config = dict(
    model='multi-label image tagger',
    crop_scale_min=1,
    horizontal_flip=True,
    activation='relu6',
    stem='single',
    num_labels=250,
    residual_init='none',
    optimizer='cautious_adamw',
    eps=1e-06,
    grad_clip=3.0,
    steps=8800,
    lr_schedule='linear',
    final_lr_fraction=0.01,
    warmup_steps=1760,
)
Rows from block 7 of a small multi-label image tagger, named by matrix and row number. Rows with one number belong to one channel. Each number is 200 + 20 x the weight over its row's rms, rounded and kept within 0 to 999. All counts start at 0.
After each channel's rows are labels from the 100 images, of 14848, where the channel reaches its highest value: "top examples" is what is common among them. Only what is clearly more common there than usual is listed. The data: photos with spoken descriptions (Open Images, Localized Narratives). In brackets: how many of the 100.
# convs1: grouped (8 groups) 3x3 conv (model.blocks.7.convs.1.weight, 384x48x3x3, each kernel summed), inputs within the group 0-47
# convs2: expand pointwise conv (model.blocks.7.convs.2.weight, 768x384x1x1, transposed), outputs 0-127

convs1.273,200,183,200,190,154,141,177,194,204,222,184,202,194,200,213,192,192,198,199,200,215,201,193,159,195,174,210,183,214,233,205,200,199,191,193,190,196,170,158,182,185,250,200,200,182,195,216,174
convs2.273,202,236,200,200,187,195,183,155,200,198,216,201,199,176,242,188,179,204,195,248,182,196,198,202,221,198,192,202,132,142,181,163,178,201,196,201,235,221,205,191,196,186,193,213,202,213,199,213,197,199,232,197,202,197,211,197,183,207,179,206,211,201,211,200,169,221,188,196,208,207,191,207,201,158,180,212,185,206,222,208,193,203,190,194,200,206,196,199,190,207,222,192,203,195,200,202,195,191,201,185,236,170,175,232,181,242,187,197,205,205,200,205,187,200,198,201,274,224,200,214,176,298,217,200,199,198,199,189
top examples: text has "holding" (36); text has "guitar" (27); text has "playing" (26)

convs1.147,220,207,200,201,200,200,204,200,200,203,200,202,195,198,223,202,209,220,200,251,232,262,200,288,200,197,212,228,200,211,211,200,200,208,201,196,203,200,200,202,200,182,223,216,200,201,209,210
convs2.147,200,199,200,172,199,185,204,195,145,197,209,200,200,173,195,167,214,226,184,198,160,142,201,197,200,204,206,176,206,199,200,197,198,198,185,199,201,219,199,201,192,221,206,179,223,197,200,200,170,200,202,161,204,176,193,191,189,263,181,199,190,200,201,200,200,196,202,191,247,195,203,201,204,238,200,196,191,185,194,152,200,200,204,203,205,202,231,200,203,215,178,174,215,203,199,203,209,206,175,200,170,202,201,200,195,200,196,199,204,197,201,200,202,200,210,201,189,191,223,200,198,181,203,200,235,196,209,201
top examples: text has "people" (75); text has "trees" (56); text has "standing" (50); text has "sitting" (36)

convs1.195,202,200,200,200,204,200,206,200,211,227,200,248,279,200,217,153,203,200,206,201,175,235,200,200,213,207,203,223,200,201,200,200,248,208,200,197,233,208,207,200,200,200,200,217,203,227,200,204
convs2.195,200,228,200,200,196,205,200,271,210,198,199,200,211,200,200,200,190,200,200,208,202,206,200,119,201,202,200,164,218,184,200,198,200,200,215,188,193,206,208,198,202,191,200,200,231,155,188,200,209,191,201,208,204,196,195,200,200,200,160,200,203,200,202,200,196,200,200,177,200,200,200,199,203,240,213,200,216,198,170,200,200,200,202,204,199,200,198,200,200,142,198,200,200,200,198,203,200,181,204,202,206,200,270,200,198,200,210,200,201,201,200,202,200,200,200,199,190,199,191,186,198,200,200,200,187,171,205,200
top examples: text has "standing" (56); text has "wall" (41); text has "smiling" (30); text has "table" (30)

convs1.192,259,200,200,200,227,200,209,200,196,204,200,154,250,200,171,213,210,200,181,204,205,202,200,212,192,200,219,209,200,204,200,200,155,215,200,205,152,218,233,200,200,200,210,226,218,227,200,217
convs2.192,252,195,200,186,200,200,204,201,201,218,200,200,294,201,200,200,201,178,200,200,213,323,200,125,200,200,200,200,200,174,200,200,204,196,200,211,200,200,200,191,200,200,195,201,201,200,199,200,188,200,200,257,199,252,199,208,200,211,199,200,196,200,200,200,226,200,200,187,205,203,200,191,200,224,200,198,200,189,169,87,260,200,200,200,200,205,256,201,199,200,200,225,201,200,155,237,200,200,194,200,200,200,197,213,200,200,200,200,200,224,200,266,200,200,200,200,160,200,200,200,201,200,200,223,200,196,205,200
top examples: text has "standing" (62); text has "wall" (42); text has "holding" (38); text has "smiling" (28)

convs1.380,164,201,200,183,200,200,202,200,202,237,224,200,150,200,200,178,162,200,200,200,200,200,195,152,204,179,200,200,200,199,208,256,163,224,200,200,144,199,200,200,200,200,201,201,200,200,208,200
convs2.380,200,200,200,200,200,200,200,200,200,200,200,200,200,200,202,200,200,200,200,200,200,500,200,200,200,200,200,200,200,200,200,200,200,198,200,200,199,356,200,200,199,200,200,200,194,200,199,200,200,200,201,200,199,200,199,200,200,200,449,200,200,200,200,200,200,200,200,203,200,200,200,200,200,200,200,200,198,200,189,189,200,200,200,200,200,200,200,200,200,188,200,200,200,200,202,199,200,201,200,200,200,200,202,200,200,200,200,200,199,200,200,200,200,200,200,200,200,200,200,200,201,200,200,200,202,200,200,200
top examples: text has "wall" (44); text has "table" (30)

convs1.336,159,171,179,187,200,199,188,188,167,179,177,180,190,200,156,192,190,240,200,200,183,200,191,195,139,167,213,200,200,204,180,180,194,176,183,200,195,194,200,200,200,199,193,173,230,200,176,200
convs2.336,201,192,201,200,202,179,201,219,254,186,204,205,245,195,199,204,204,204,187,211,198,204,202,213,191,200,200,195,265,200,200,210,208,167,204,198,200,204,252,203,183,200,201,168,166,199,200,209,221,201,199,201,195,219,200,140,212,215,196,200,200,200,191,200,206,201,195,219,191,203,189,228,204,178,213,147,194,200,196,215,201,198,229,209,190,200,193,200,214,205,198,200,170,200,198,200,189,193,198,184,197,199,292,205,200,193,200,202,206,204,200,196,180,184,201,202,150,214,238,200,187,181,214,200,201,59,202,199
top examples: text has "wall" (44)

convs1.214,171,200,200,200,168,200,165,200,187,168,200,161,200,200,183,196,187,200,196,172,167,167,199,188,156,201,202,161,200,176,200,200,165,219,200,201,198,197,163,200,162,200,202,191,201,164,200,196
convs2.214,238,207,202,166,209,198,189,211,193,233,194,215,245,190,211,180,201,204,211,202,202,169,205,204,202,213,228,200,199,206,187,209,201,200,211,202,199,194,189,186,188,200,205,165,233,203,191,137,198,196,207,224,196,196,203,174,171,111,212,200,190,200,192,200,208,202,183,204,200,122,185,201,242,199,198,192,214,174,255,97,205,208,200,199,203,202,209,190,178,228,203,202,210,201,227,207,195,200,212,203,197,201,202,192,195,222,179,209,169,202,212,202,187,189,193,203,199,215,245,230,203,181,188,200,179,199,203,167
top examples: text has "holding" (35); text has "two" (28)

convs1.93,200,200,200,200,200,212,200,225,214,200,204,225,214,200,198,200,200,200,201,243,199,200,200,272,200,200,200,200,200,200,221,200,200,200,204,270,200,200,200,252,200,209,200,247,199,201,200,200
convs2.93,187,205,200,201,203,172,201,213,200,161,196,198,198,197,177,197,201,202,172,191,11,202,210,154,183,193,221,187,195,225,200,195,201,196,172,219,199,202,283,200,221,212,220,198,190,198,204,200,201,204,209,190,210,154,183,148,141,217,232,198,198,200,202,200,168,199,201,199,196,203,204,231,195,207,190,201,201,198,205,206,187,229,195,195,203,203,203,197,203,198,203,203,197,203,200,201,199,196,200,212,213,199,202,200,200,197,205,199,220,201,204,184,214,203,197,194,194,202,198,194,196,198,220,200,199,211,224,211
top examples: text has "trees" (80); text has "sky" (68); text has "plants" (29); text has "buildings" (29)

convs1.97,200,200,202,193,201,204,203,198,211,200,186,176,194,212,180,201,201,194,186,210,187,228,200,201,200,200,196,172,228,191,205,200,192,204,230,266,200,136,162,178,200,236,188,205,179,197,168,181
convs2.97,211,207,201,212,200,215,195,195,188,145,215,200,201,206,199,197,203,205,206,207,177,207,196,179,199,236,219,223,216,232,197,200,225,204,195,200,227,156,200,156,201,157,174,174,201,200,187,197,202,217,201,207,195,199,201,198,200,171,157,199,194,195,162,200,157,203,200,211,218,150,237,219,200,170,215,201,199,237,182,201,198,196,197,198,198,209,203,163,159,239,208,202,198,224,209,199,192,181,201,216,202,193,199,206,201,203,196,200,201,204,198,207,207,206,245,209,204,194,200,221,202,212,195,200,205,197,240,208
top examples: text has "text" (46)

convs1.328,200,174,210,194,200,200,116,200,171,200,186,201,200,200,187,200,186,200,200,200,200,200,173,223,200,189,211,200,200,200,200,200,196,192,200,192,200,200,164,200,133,200,200,200,161,175,182,200
convs2.328,210,192,202,197,185,205,200,211,191,226,197,195,194,161,213,204,214,189,174,177,193,191,170,177,188,207,179,183,226,201,200,176,190,197,196,195,235,205,174,179,197,129,198,196,202,201,278,203,191,201,186,185,206,199,199,207,205,196,202,194,181,200,211,200,201,201,176,198,186,198,202,192,214,167,195,199,211,218,176,191,188,202,178,172,208,201,222,201,187,194,199,196,197,196,190,185,200,200,171,201,192,173,194,199,198,201,217,201,208,205,200,217,173,199,195,224,255,207,169,198,288,228,186,200,200,208,213,210
top examples: text has "standing" (54); text has "holding" (36)

convs1.215,176,200,200,200,108,200,211,200,189,184,200,169,210,200,196,190,202,200,212,204,195,237,200,185,169,205,195,169,200,201,200,200,175,197,200,207,204,197,172,200,167,200,163,198,200,172,200,196
convs2.215,214,197,196,201,208,200,199,223,196,246,208,218,209,164,222,206,199,202,197,199,226,185,199,199,201,192,235,207,186,236,200,182,206,194,204,213,209,196,188,201,190,219,199,200,221,198,213,161,204,200,189,196,225,187,210,172,205,208,201,200,196,200,195,200,226,205,210,197,92,196,199,191,208,216,200,197,198,196,199,154,211,194,186,201,198,200,201,220,195,222,206,199,196,200,199,202,150,211,198,196,221,191,201,195,158,200,187,200,159,179,207,203,168,181,181,213,237,203,204,251,194,188,212,200,234,213,203,201
top examples: text has "wall" (47); text has "holding" (37); text has "wearing" (32); text has "two" (31)

convs1.7,200,181,222,143,190,200,185,206,200,261,193,200,207,200,188,173,192,196,200,201,213,166,209,200,230,199,201,179,192,200,201,190,219,201,200,167,200,206,200,168,200,178,200,168,178,181,231,166
convs2.7,201,198,193,224,245,230,202,199,184,196,231,200,199,167,195,181,198,200,251,208,209,199,199,194,198,209,207,145,188,203,200,206,194,143,202,188,201,197,172,190,206,192,196,178,147,203,200,198,217,209,208,206,201,198,203,203,203,199,205,160,201,200,196,200,200,202,201,203,213,202,197,214,192,202,205,199,259,181,201,212,200,202,214,188,169,206,199,181,212,240,198,176,220,185,196,195,173,181,200,197,185,200,199,214,247,239,216,200,202,204,208,197,194,202,197,213,196,190,187,190,198,188,198,200,204,209,240,209
top examples: text has "sky" (57)

convs1.348,264,166,172,196,193,197,232,195,169,137,200,189,201,200,180,198,200,202,200,200,192,200,200,205,169,214,183,200,200,159,163,222,199,188,185,200,204,187,200,200,200,200,198,188,194,200,174,200
convs2.348,199,207,204,183,199,199,226,182,218,185,200,214,206,188,200,204,204,201,118,242,205,193,197,128,204,187,206,206,122,200,200,185,207,226,203,180,199,224,200,201,201,166,196,232,238,188,200,197,188,173,212,203,201,203,190,203,223,216,239,199,194,201,192,200,223,196,205,192,200,200,201,200,208,194,202,174,198,166,174,200,206,221,211,200,188,187,154,202,209,193,188,208,194,199,167,214,172,188,199,219,194,200,202,209,201,181,199,208,198,202,188,192,204,198,211,183,174,194,206,200,233,204,202,200,186,202,197,204
top examples: text has "man" (30)

convs1.131,200,200,197,133,181,199,186,197,185,200,189,178,189,179,180,210,195,203,197,183,200,202,200,194,200,200,177,205,173,189,192,200,208,187,213,216,205,165,167,162,200,174,192,189,158,214,162,160
convs2.131,200,246,202,183,203,194,200,244,207,205,181,184,210,205,240,221,229,201,190,193,202,207,210,201,221,191,200,204,193,200,200,200,133,192,181,197,200,189,205,182,219,203,199,194,203,195,199,189,184,180,213,199,169,202,205,199,203,205,194,204,201,201,198,194,201,199,183,262,192,198,191,196,181,198,169,200,164,198,202,198,172,215,190,198,198,211,199,223,176,206,212,191,239,206,219,232,216,242,200,199,172,212,204,196,288,192,200,221,198,161,206,202,244,183,175,195,206,199,194,207,207,194,198,207,212,198,167,223
top examples: text has "wall" (47)

convs1.269,200,214,200,211,200,187,249,200,195,196,235,200,195,200,212,211,197,205,200,200,208,213,203,201,189,234,200,212,200,199,216,200,222,231,248,213,244,270,186,212,216,221,200,200,214,221,219,201
convs2.269,253,208,200,205,201,200,205,205,200,206,195,241,198,198,197,198,199,180,199,202,219,202,199,170,198,200,200,199,202,201,200,198,195,176,191,274,208,254,196,200,203,204,202,200,207,200,200,198,178,200,199,203,210,222,204,201,200,199,230,200,201,200,201,200,238,200,230,199,200,190,200,199,200,194,199,213,197,200,200,104,199,222,206,200,201,200,176,197,196,169,337,315,195,200,160,200,200,160,199,200,210,200,128,205,213,188,200,199,201,204,200,173,204,200,199,201,193,201,186,195,206,197,198,200,197,205,200,200
top examples: text has "sky" (76); text has "clouds" (35)

convs1.295,200,188,184,227,200,200,188,200,234,200,242,135,200,200,251,200,211,200,200,200,200,199,190,197,200,222,180,200,200,200,200,200,200,257,200,199,240,200,217,200,169,200,200,200,190,201,230,200
convs2.295,200,203,200,201,200,224,209,228,200,213,201,200,200,189,178,253,219,190,197,182,203,219,214,194,199,208,200,200,210,199,200,187,199,202,169,184,236,203,175,204,184,166,199,204,199,201,226,198,179,212,223,182,192,202,191,195,200,200,182,201,198,198,208,200,204,181,200,182,157,219,176,189,204,212,204,195,198,175,193,208,200,188,205,199,201,197,222,204,162,229,176,190,161,199,182,207,207,149,201,203,200,202,162,182,191,200,206,196,201,206,196,201,193,199,193,203,216,192,136,200,203,176,208,200,174,197,199,232
top examples: text has "people" (62); text has "standing" (51); text has "wall" (44); text has "table" (34)

convs1.197,153,200,200,200,171,200,184,200,183,194,200,146,187,200,222,188,198,200,171,173,222,172,200,192,179,174,200,217,200,200,200,200,143,158,200,180,232,197,177,200,212,200,194,199,200,179,200,200
convs2.197,207,205,201,166,196,199,259,203,186,191,203,205,204,165,221,186,232,201,209,262,200,152,215,202,186,203,200,207,206,189,200,207,198,211,208,152,212,202,194,203,210,196,268,224,234,196,201,207,196,202,200,188,212,174,216,197,193,199,195,216,211,202,200,200,213,204,200,157,215,202,198,184,195,204,201,213,214,164,225,218,206,212,197,201,193,167,220,192,191,198,202,201,213,181,212,189,198,220,183,201,225,201,202,200,186,187,196,212,218,144,193,205,206,202,187,201,250,226,177,201,220,215,204,200,111,203,201,225
top examples: text has "standing" (46); text has "holding" (41); text has "wall" (41); text has "sitting" (38)

convs1.84,200,200,200,200,200,196,199,219,204,200,201,162,204,200,208,200,200,200,202,256,201,200,200,286,200,200,200,200,200,200,212,200,200,200,190,190,200,200,200,210,200,191,200,279,199,197,200,200
convs2.84,200,205,200,221,198,176,202,264,197,144,218,196,197,191,188,211,196,203,195,200,0,205,202,148,195,199,222,200,206,199,200,210,194,204,196,204,200,218,215,211,204,250,208,216,204,192,211,198,211,201,201,168,209,170,196,109,149,196,239,200,198,200,209,200,175,198,198,216,202,201,201,207,186,200,215,221,202,227,210,203,198,200,193,200,204,197,198,199,208,168,209,188,190,215,199,196,193,223,195,201,199,203,198,196,200,198,198,199,194,193,207,200,201,197,200,200,199,203,200,201,198,196,230,200,194,213,186,200
top examples: text has "trees" (67); text has "sky" (61); text has "plants" (30)

convs1.142,200,200,200,202,207,200,205,200,246,200,175,200,200,209,200,201,200,188,305,200,180,200,200,200,200,200,215,228,200,241,201,200,200,200,192,218,217,201,200,200,200,201,229,224,200,204,201,202
convs2.142,200,200,200,207,198,201,201,208,203,199,199,200,199,193,203,218,210,216,202,200,233,193,256,200,205,200,198,181,199,201,200,361,197,214,201,201,200,205,202,196,200,195,200,196,151,199,200,200,190,204,190,194,203,202,200,200,200,209,200,200,200,200,203,200,193,200,198,202,200,179,193,197,137,226,200,197,201,203,195,179,200,209,200,200,200,200,200,202,192,205,202,198,206,233,200,200,200,193,199,177,201,200,248,197,200,201,200,200,206,200,200,198,200,200,198,200,199,210,281,200,201,192,200,200,198,200,199,199
top examples: text has "text" (40)

convs1.179,224,198,200,200,200,200,209,199,200,210,200,201,205,199,247,190,217,237,200,252,215,256,200,266,206,212,222,234,200,197,230,206,200,203,202,199,209,199,200,209,200,214,202,210,205,193,210,224
convs2.179,227,177,200,206,199,199,201,258,149,209,194,198,188,132,200,172,219,213,191,184,233,176,225,151,207,211,201,196,198,200,200,187,197,200,198,202,228,262,176,208,202,195,206,210,200,214,202,199,185,199,191,181,224,198,171,194,199,200,214,204,238,200,200,200,200,218,194,197,240,201,204,214,199,232,201,143,168,179,181,173,203,215,206,213,196,209,172,199,215,193,209,200,150,169,199,207,200,194,192,200,192,202,193,195,201,200,192,199,216,198,200,202,200,201,180,209,198,225,189,200,187,204,200,200,207,189,207,206
top examples: text has "people" (73); text has "standing" (54); text has "sitting" (40); text has "them" (27)

convs1.87,200,200,200,200,200,211,200,222,210,200,203,220,213,200,199,200,200,200,200,242,198,200,200,287,200,200,200,200,200,200,217,200,200,200,201,259,200,200,200,246,200,212,200,251,199,200,200,200
convs2.87,150,202,200,198,202,188,200,210,201,149,202,194,200,197,177,199,205,199,170,194,0,205,219,175,180,196,210,194,199,241,200,199,199,201,173,239,210,192,259,202,215,219,222,200,196,199,203,200,200,200,201,173,217,172,193,159,132,200,278,194,196,200,193,200,169,195,196,198,197,197,206,211,198,207,197,201,198,203,209,201,190,206,194,195,208,201,200,196,212,200,202,195,191,202,201,198,200,196,202,197,207,200,199,197,202,200,200,200,229,194,206,147,209,201,199,178,199,201,200,200,201,197,208,200,200,207,211,214
top examples: text has "trees" (84); text has "sky" (70); text has "plants" (31); text has "road" (25)

convs1.95,200,200,200,200,200,168,200,197,189,200,204,184,186,200,198,200,193,200,195,147,166,200,200,143,200,202,200,197,200,200,174,200,194,200,113,166,200,200,200,196,200,219,200,220,211,206,200,200
convs2.95,186,200,205,201,184,187,220,158,196,199,211,186,148,167,201,239,173,115,161,209,193,200,199,199,150,167,201,202,161,190,200,205,183,205,184,165,159,208,192,194,210,195,198,187,193,222,210,199,196,192,200,177,226,152,144,201,218,196,178,209,201,202,233,200,172,202,200,220,198,198,198,171,197,174,201,243,192,201,224,189,199,152,191,183,203,231,199,194,156,196,200,192,199,213,228,197,188,216,207,200,172,200,159,210,202,167,222,203,201,204,206,202,200,200,200,204,207,206,209,196,204,203,227,205,206,179,196,196
top examples: text has "trees" (68)

convs1.72,200,200,200,200,200,233,200,234,239,200,200,226,240,200,200,200,200,200,246,231,262,200,200,205,200,200,200,200,200,200,240,200,200,200,200,165,200,200,200,151,200,228,200,219,200,200,200,200
convs2.72,200,200,200,195,199,186,200,201,200,201,202,200,201,165,201,202,207,203,200,200,199,210,184,189,200,200,206,187,198,203,200,200,197,197,200,350,227,193,204,201,198,256,203,152,186,162,227,200,206,200,162,201,198,192,213,197,200,200,203,199,200,200,229,200,190,200,201,200,192,200,201,203,172,465,200,234,142,207,228,209,199,199,200,199,209,197,166,200,218,179,203,201,199,201,213,191,190,177,195,193,211,200,189,195,199,200,178,200,215,197,197,200,213,200,209,197,188,199,210,172,186,200,197,200,198,237,239,201
top examples: text has "trees" (77); text has "sky" (62); text has "plants" (39)

convs1.330,200,116,222,176,200,200,195,200,208,200,187,174,200,200,203,200,212,200,200,200,200,199,213,166,200,157,186,200,200,200,200,200,199,267,200,198,222,200,234,200,194,200,200,200,209,179,205,200
convs2.330,201,185,200,204,219,178,200,204,167,183,176,199,200,208,236,212,200,208,212,201,205,224,232,236,170,210,207,140,153,223,197,188,207,205,204,212,233,191,157,230,219,155,202,187,199,202,201,205,192,200,204,200,181,188,191,200,175,208,205,200,213,199,206,200,219,183,195,176,168,191,190,188,227,183,200,204,188,182,238,137,211,222,207,195,209,209,203,205,187,191,176,199,191,192,207,198,205,210,208,202,207,200,164,180,201,201,219,202,201,201,197,207,181,201,195,211,200,219,175,215,191,201,188,200,190,198,225,245
top examples: text has "people" (56); text has "standing" (49); text has "sitting" (42)

convs1.164,208,183,200,200,200,200,133,200,200,185,200,196,212,198,169,159,192,171,154,194,183,185,200,191,210,185,193,178,200,185,181,204,200,170,199,207,206,193,198,207,200,176,185,177,206,153,180,165
convs2.164,216,241,199,173,204,179,183,205,219,206,193,227,198,189,206,196,200,178,203,196,184,194,165,200,174,188,185,221,203,149,200,176,201,194,230,218,208,248,217,183,172,189,164,161,94,202,199,204,196,205,200,217,200,204,190,195,195,199,209,231,201,200,202,200,200,171,188,201,199,238,205,201,197,200,165,189,206,218,177,178,199,200,202,200,196,200,199,201,157,193,200,211,208,194,202,197,182,192,181,217,206,191,202,194,170,198,206,201,243,191,200,197,194,206,195,192,187,200,96,201,209,177,207,203,186,187,205,224
top examples: text has "people" (53); text has "grass" (25)

convs1.104,200,200,201,183,196,200,185,200,257,200,199,198,195,181,202,206,200,151,222,186,173,220,200,201,200,200,265,202,216,196,212,200,201,239,227,228,200,157,205,187,200,206,203,205,205,224,201,217
convs2.104,194,183,202,138,205,216,201,199,204,106,200,199,206,190,207,206,135,199,202,176,173,204,200,168,200,212,205,199,159,200,200,236,200,185,211,198,197,191,220,111,202,182,243,207,188,202,173,191,218,210,206,199,195,199,171,163,196,191,139,200,176,200,199,200,186,230,195,227,200,208,204,187,173,216,198,140,205,206,183,188,203,238,207,197,201,197,208,203,208,194,212,201,207,226,205,206,204,213,151,203,217,197,257,199,234,201,196,200,199,197,198,176,200,200,188,200,166,270,199,192,196,237,202,200,233,186,202,200
top examples: text has "text" (33); text has "bottom" (26)

convs1.56,200,200,200,200,200,215,200,224,199,200,200,248,212,200,200,200,200,200,201,214,200,200,200,197,200,200,200,200,200,200,219,200,200,200,200,247,200,200,200,254,200,233,200,295,200,200,200,200
convs2.56,200,192,199,213,199,196,207,208,200,190,200,200,200,208,188,208,204,195,199,196,104,239,191,70,197,199,202,171,202,232,200,201,198,207,189,198,193,212,190,207,199,218,225,201,198,199,195,199,227,200,198,213,186,143,177,200,188,200,286,189,198,200,204,200,92,184,159,195,224,200,175,205,222,217,200,205,200,241,202,199,192,209,193,200,206,212,132,199,202,153,190,199,200,201,202,237,198,178,213,193,225,201,218,186,196,198,191,199,207,195,203,196,198,200,199,201,201,251,199,187,199,197,209,200,204,213,213,207
top examples: text has "trees" (66); text has "sky" (62); text has "plants" (29); text has "building" (28)

convs1.114,200,200,225,185,207,197,155,199,196,200,182,178,165,153,177,204,200,176,186,178,186,193,200,210,200,200,186,194,166,182,185,200,207,193,205,153,200,161,188,153,200,192,206,187,212,189,173,178
convs2.114,200,226,206,201,201,194,203,194,200,222,183,201,197,234,129,200,206,215,199,197,193,196,202,213,194,184,196,199,199,189,200,209,201,203,201,203,200,199,210,185,158,194,236,194,202,187,200,199,193,202,195,149,205,181,209,195,214,237,199,225,215,193,193,200,200,124,193,188,179,254,209,197,215,154,199,170,199,200,204,199,233,206,186,194,201,225,187,216,199,199,153,205,200,193,199,187,205,202,194,187,221,201,210,193,199,190,154,200,200,193,180,198,215,206,200,146,202,202,211,160,193,192,218,200,183,158,175,223
top examples: text has "text" (31)

convs1.340,153,221,111,202,209,200,176,200,200,172,191,202,189,200,162,219,199,200,200,200,190,200,152,202,190,193,200,200,200,170,203,184,191,198,201,200,183,201,200,200,200,200,199,196,216,200,173,200
convs2.340,263,209,200,204,200,200,200,200,200,202,199,201,202,203,202,200,200,127,163,201,199,235,125,115,200,200,200,200,200,195,200,200,200,202,200,227,239,258,201,201,200,199,200,200,248,200,200,200,207,199,201,197,198,200,199,200,200,200,320,200,203,200,200,200,209,200,261,208,200,200,200,201,200,198,221,200,194,200,198,138,234,200,199,246,201,200,200,200,200,203,200,216,138,200,104,199,200,200,200,200,201,152,171,266,200,200,200,200,200,201,200,244,200,200,200,200,200,202,199,200,200,200,200,200,200,197,201,200
top examples: text has "wall" (45); text has "holding" (40); text has "sitting" (33); text has "table" (32)

convs1.352,225,194,187,191,200,200,195,204,198,180,174,200,202,200,234,195,186,202,200,200,241,200,178,182,195,194,199,200,200,209,180,307,179,184,196,200,189,201,200,200,200,200,198,198,187,200,185,200
convs2.352,239,245,200,198,200,200,200,202,200,213,202,200,202,204,200,199,157,143,197,190,212,218,205,4,200,200,200,230,198,181,200,201,200,220,200,202,317,236,222,200,200,197,200,182,212,208,200,200,200,198,202,213,203,205,190,201,200,198,400,200,198,200,200,200,211,199,200,199,200,200,200,194,201,199,200,201,198,209,200,41,200,200,194,238,201,200,212,200,200,192,200,200,200,200,205,200,202,210,200,200,223,200,210,208,200,200,202,201,200,195,200,215,200,200,196,203,203,201,198,198,195,200,188,200,181,200,200,200
top examples: text has "sky" (70); text has "buildings" (54); text has "building" (35); text has "road" (34)

convs1.59,200,200,200,200,200,170,196,156,195,200,193,181,170,200,215,200,194,200,205,182,153,200,200,159,200,192,200,197,200,200,166,200,200,200,263,174,200,200,200,168,200,228,200,244,199,170,200,200
convs2.59,198,165,199,102,200,184,196,200,173,198,221,192,201,200,219,193,202,198,202,199,219,220,203,206,197,196,195,207,201,200,198,192,207,210,200,206,199,210,204,194,223,198,225,202,200,199,211,214,215,203,198,207,227,184,223,202,194,190,201,199,208,200,222,200,216,195,200,200,195,194,196,207,208,199,206,216,198,195,180,202,128,199,197,220,191,200,251,224,210,178,198,206,201,196,204,199,201,174,238,214,200,213,195,203,225,213,205,215,254,211,188,193,214,211,170,200,199,205,193,196,198,189,195,200,206,231,217,233
top examples: text has "trees" (68); text has "sky" (56); text has "buildings" (27)

convs1.201,203,200,200,200,204,200,198,200,208,208,200,204,147,200,200,272,203,200,201,201,251,178,200,200,219,210,207,216,200,200,200,200,206,248,200,228,212,206,202,200,200,200,200,260,210,188,200,206
convs2.201,200,191,200,200,200,200,200,200,199,186,200,200,200,200,192,200,200,205,200,226,223,207,201,201,198,200,200,200,200,202,200,200,200,187,200,200,200,199,201,200,200,191,200,200,99,200,192,182,193,202,200,199,202,200,200,200,200,201,196,200,200,200,200,200,204,200,202,201,197,200,200,163,200,210,200,201,200,200,200,201,199,207,205,200,200,200,200,200,176,199,200,200,145,200,200,199,200,202,200,201,200,200,208,192,207,200,207,200,205,201,200,200,200,200,200,200,207,200,267,200,200,200,198,200,195,154,188,200
top examples: text has "wall" (40); text has "man" (36); text has "smiling" (35); text has "woman" (28)

convs1.198,184,200,200,200,154,200,192,200,186,182,200,175,131,200,214,203,167,200,195,201,204,162,200,201,190,179,200,176,200,217,200,200,211,192,200,223,201,203,201,200,189,200,206,189,200,125,200,200
convs2.198,181,163,200,195,196,200,195,159,202,218,195,200,199,196,193,197,192,207,200,198,231,184,213,201,203,204,194,204,213,216,200,188,202,189,212,196,197,194,195,204,200,202,307,195,187,207,200,201,211,204,201,200,200,207,222,190,199,200,132,193,199,200,200,200,205,205,274,168,181,199,141,200,171,201,195,210,199,180,193,200,201,192,200,185,170,208,170,201,194,178,212,210,202,204,186,201,200,201,201,197,204,192,217,200,195,199,200,207,198,174,201,198,200,201,206,196,199,203,178,198,190,203,229,200,265,197,154,208
top examples: text has "wall" (46); text has "man" (37); text has "wearing" (37); text has "two" (32)

convs1.207,135,200,200,200,171,200,185,200,177,196,200,219,151,200,187,192,200,200,201,167,184,183,200,200,159,175,197,200,200,251,200,200,204,194,200,218,191,197,152,200,196,200,191,191,200,171,200,204
convs2.207,190,198,203,253,181,192,182,188,227,197,183,174,210,250,200,198,202,275,204,220,197,211,213,219,195,185,202,197,188,200,201,203,187,159,213,197,193,216,188,194,187,214,200,217,120,221,198,198,211,248,195,210,159,201,200,173,176,189,190,196,219,200,194,200,217,176,207,195,177,197,187,197,191,198,199,222,150,195,191,206,186,184,166,190,198,205,205,201,204,166,195,200,178,188,196,227,207,198,200,198,182,203,203,178,170,206,188,195,209,195,202,217,213,195,196,226,254,241,178,197,200,219,200,201,234,180,203,199
top examples: text has "holding" (36); text has "man" (28)

convs1.298,200,150,191,191,200,200,131,200,179,200,190,180,200,200,181,200,223,200,200,200,200,200,177,226,200,163,198,200,200,200,200,200,205,188,200,190,190,200,178,200,190,200,200,200,185,125,177,200
convs2.298,205,199,199,241,208,222,209,192,213,234,189,200,201,196,201,188,185,218,200,208,232,200,202,192,138,200,201,200,202,201,199,197,198,160,220,192,158,202,197,188,200,189,187,225,186,233,199,218,197,161,194,154,227,225,170,199,186,221,201,193,183,202,186,200,233,205,203,177,201,204,202,197,242,191,194,201,193,239,190,190,208,210,198,200,206,202,201,207,186,185,203,209,195,203,182,188,201,196,196,190,198,200,208,195,186,197,200,211,219,197,200,203,182,200,188,217,203,200,206,239,248,225,200,200,202,198,216,199
top examples: text has "standing" (56); text has "people" (45); text has "holding" (36)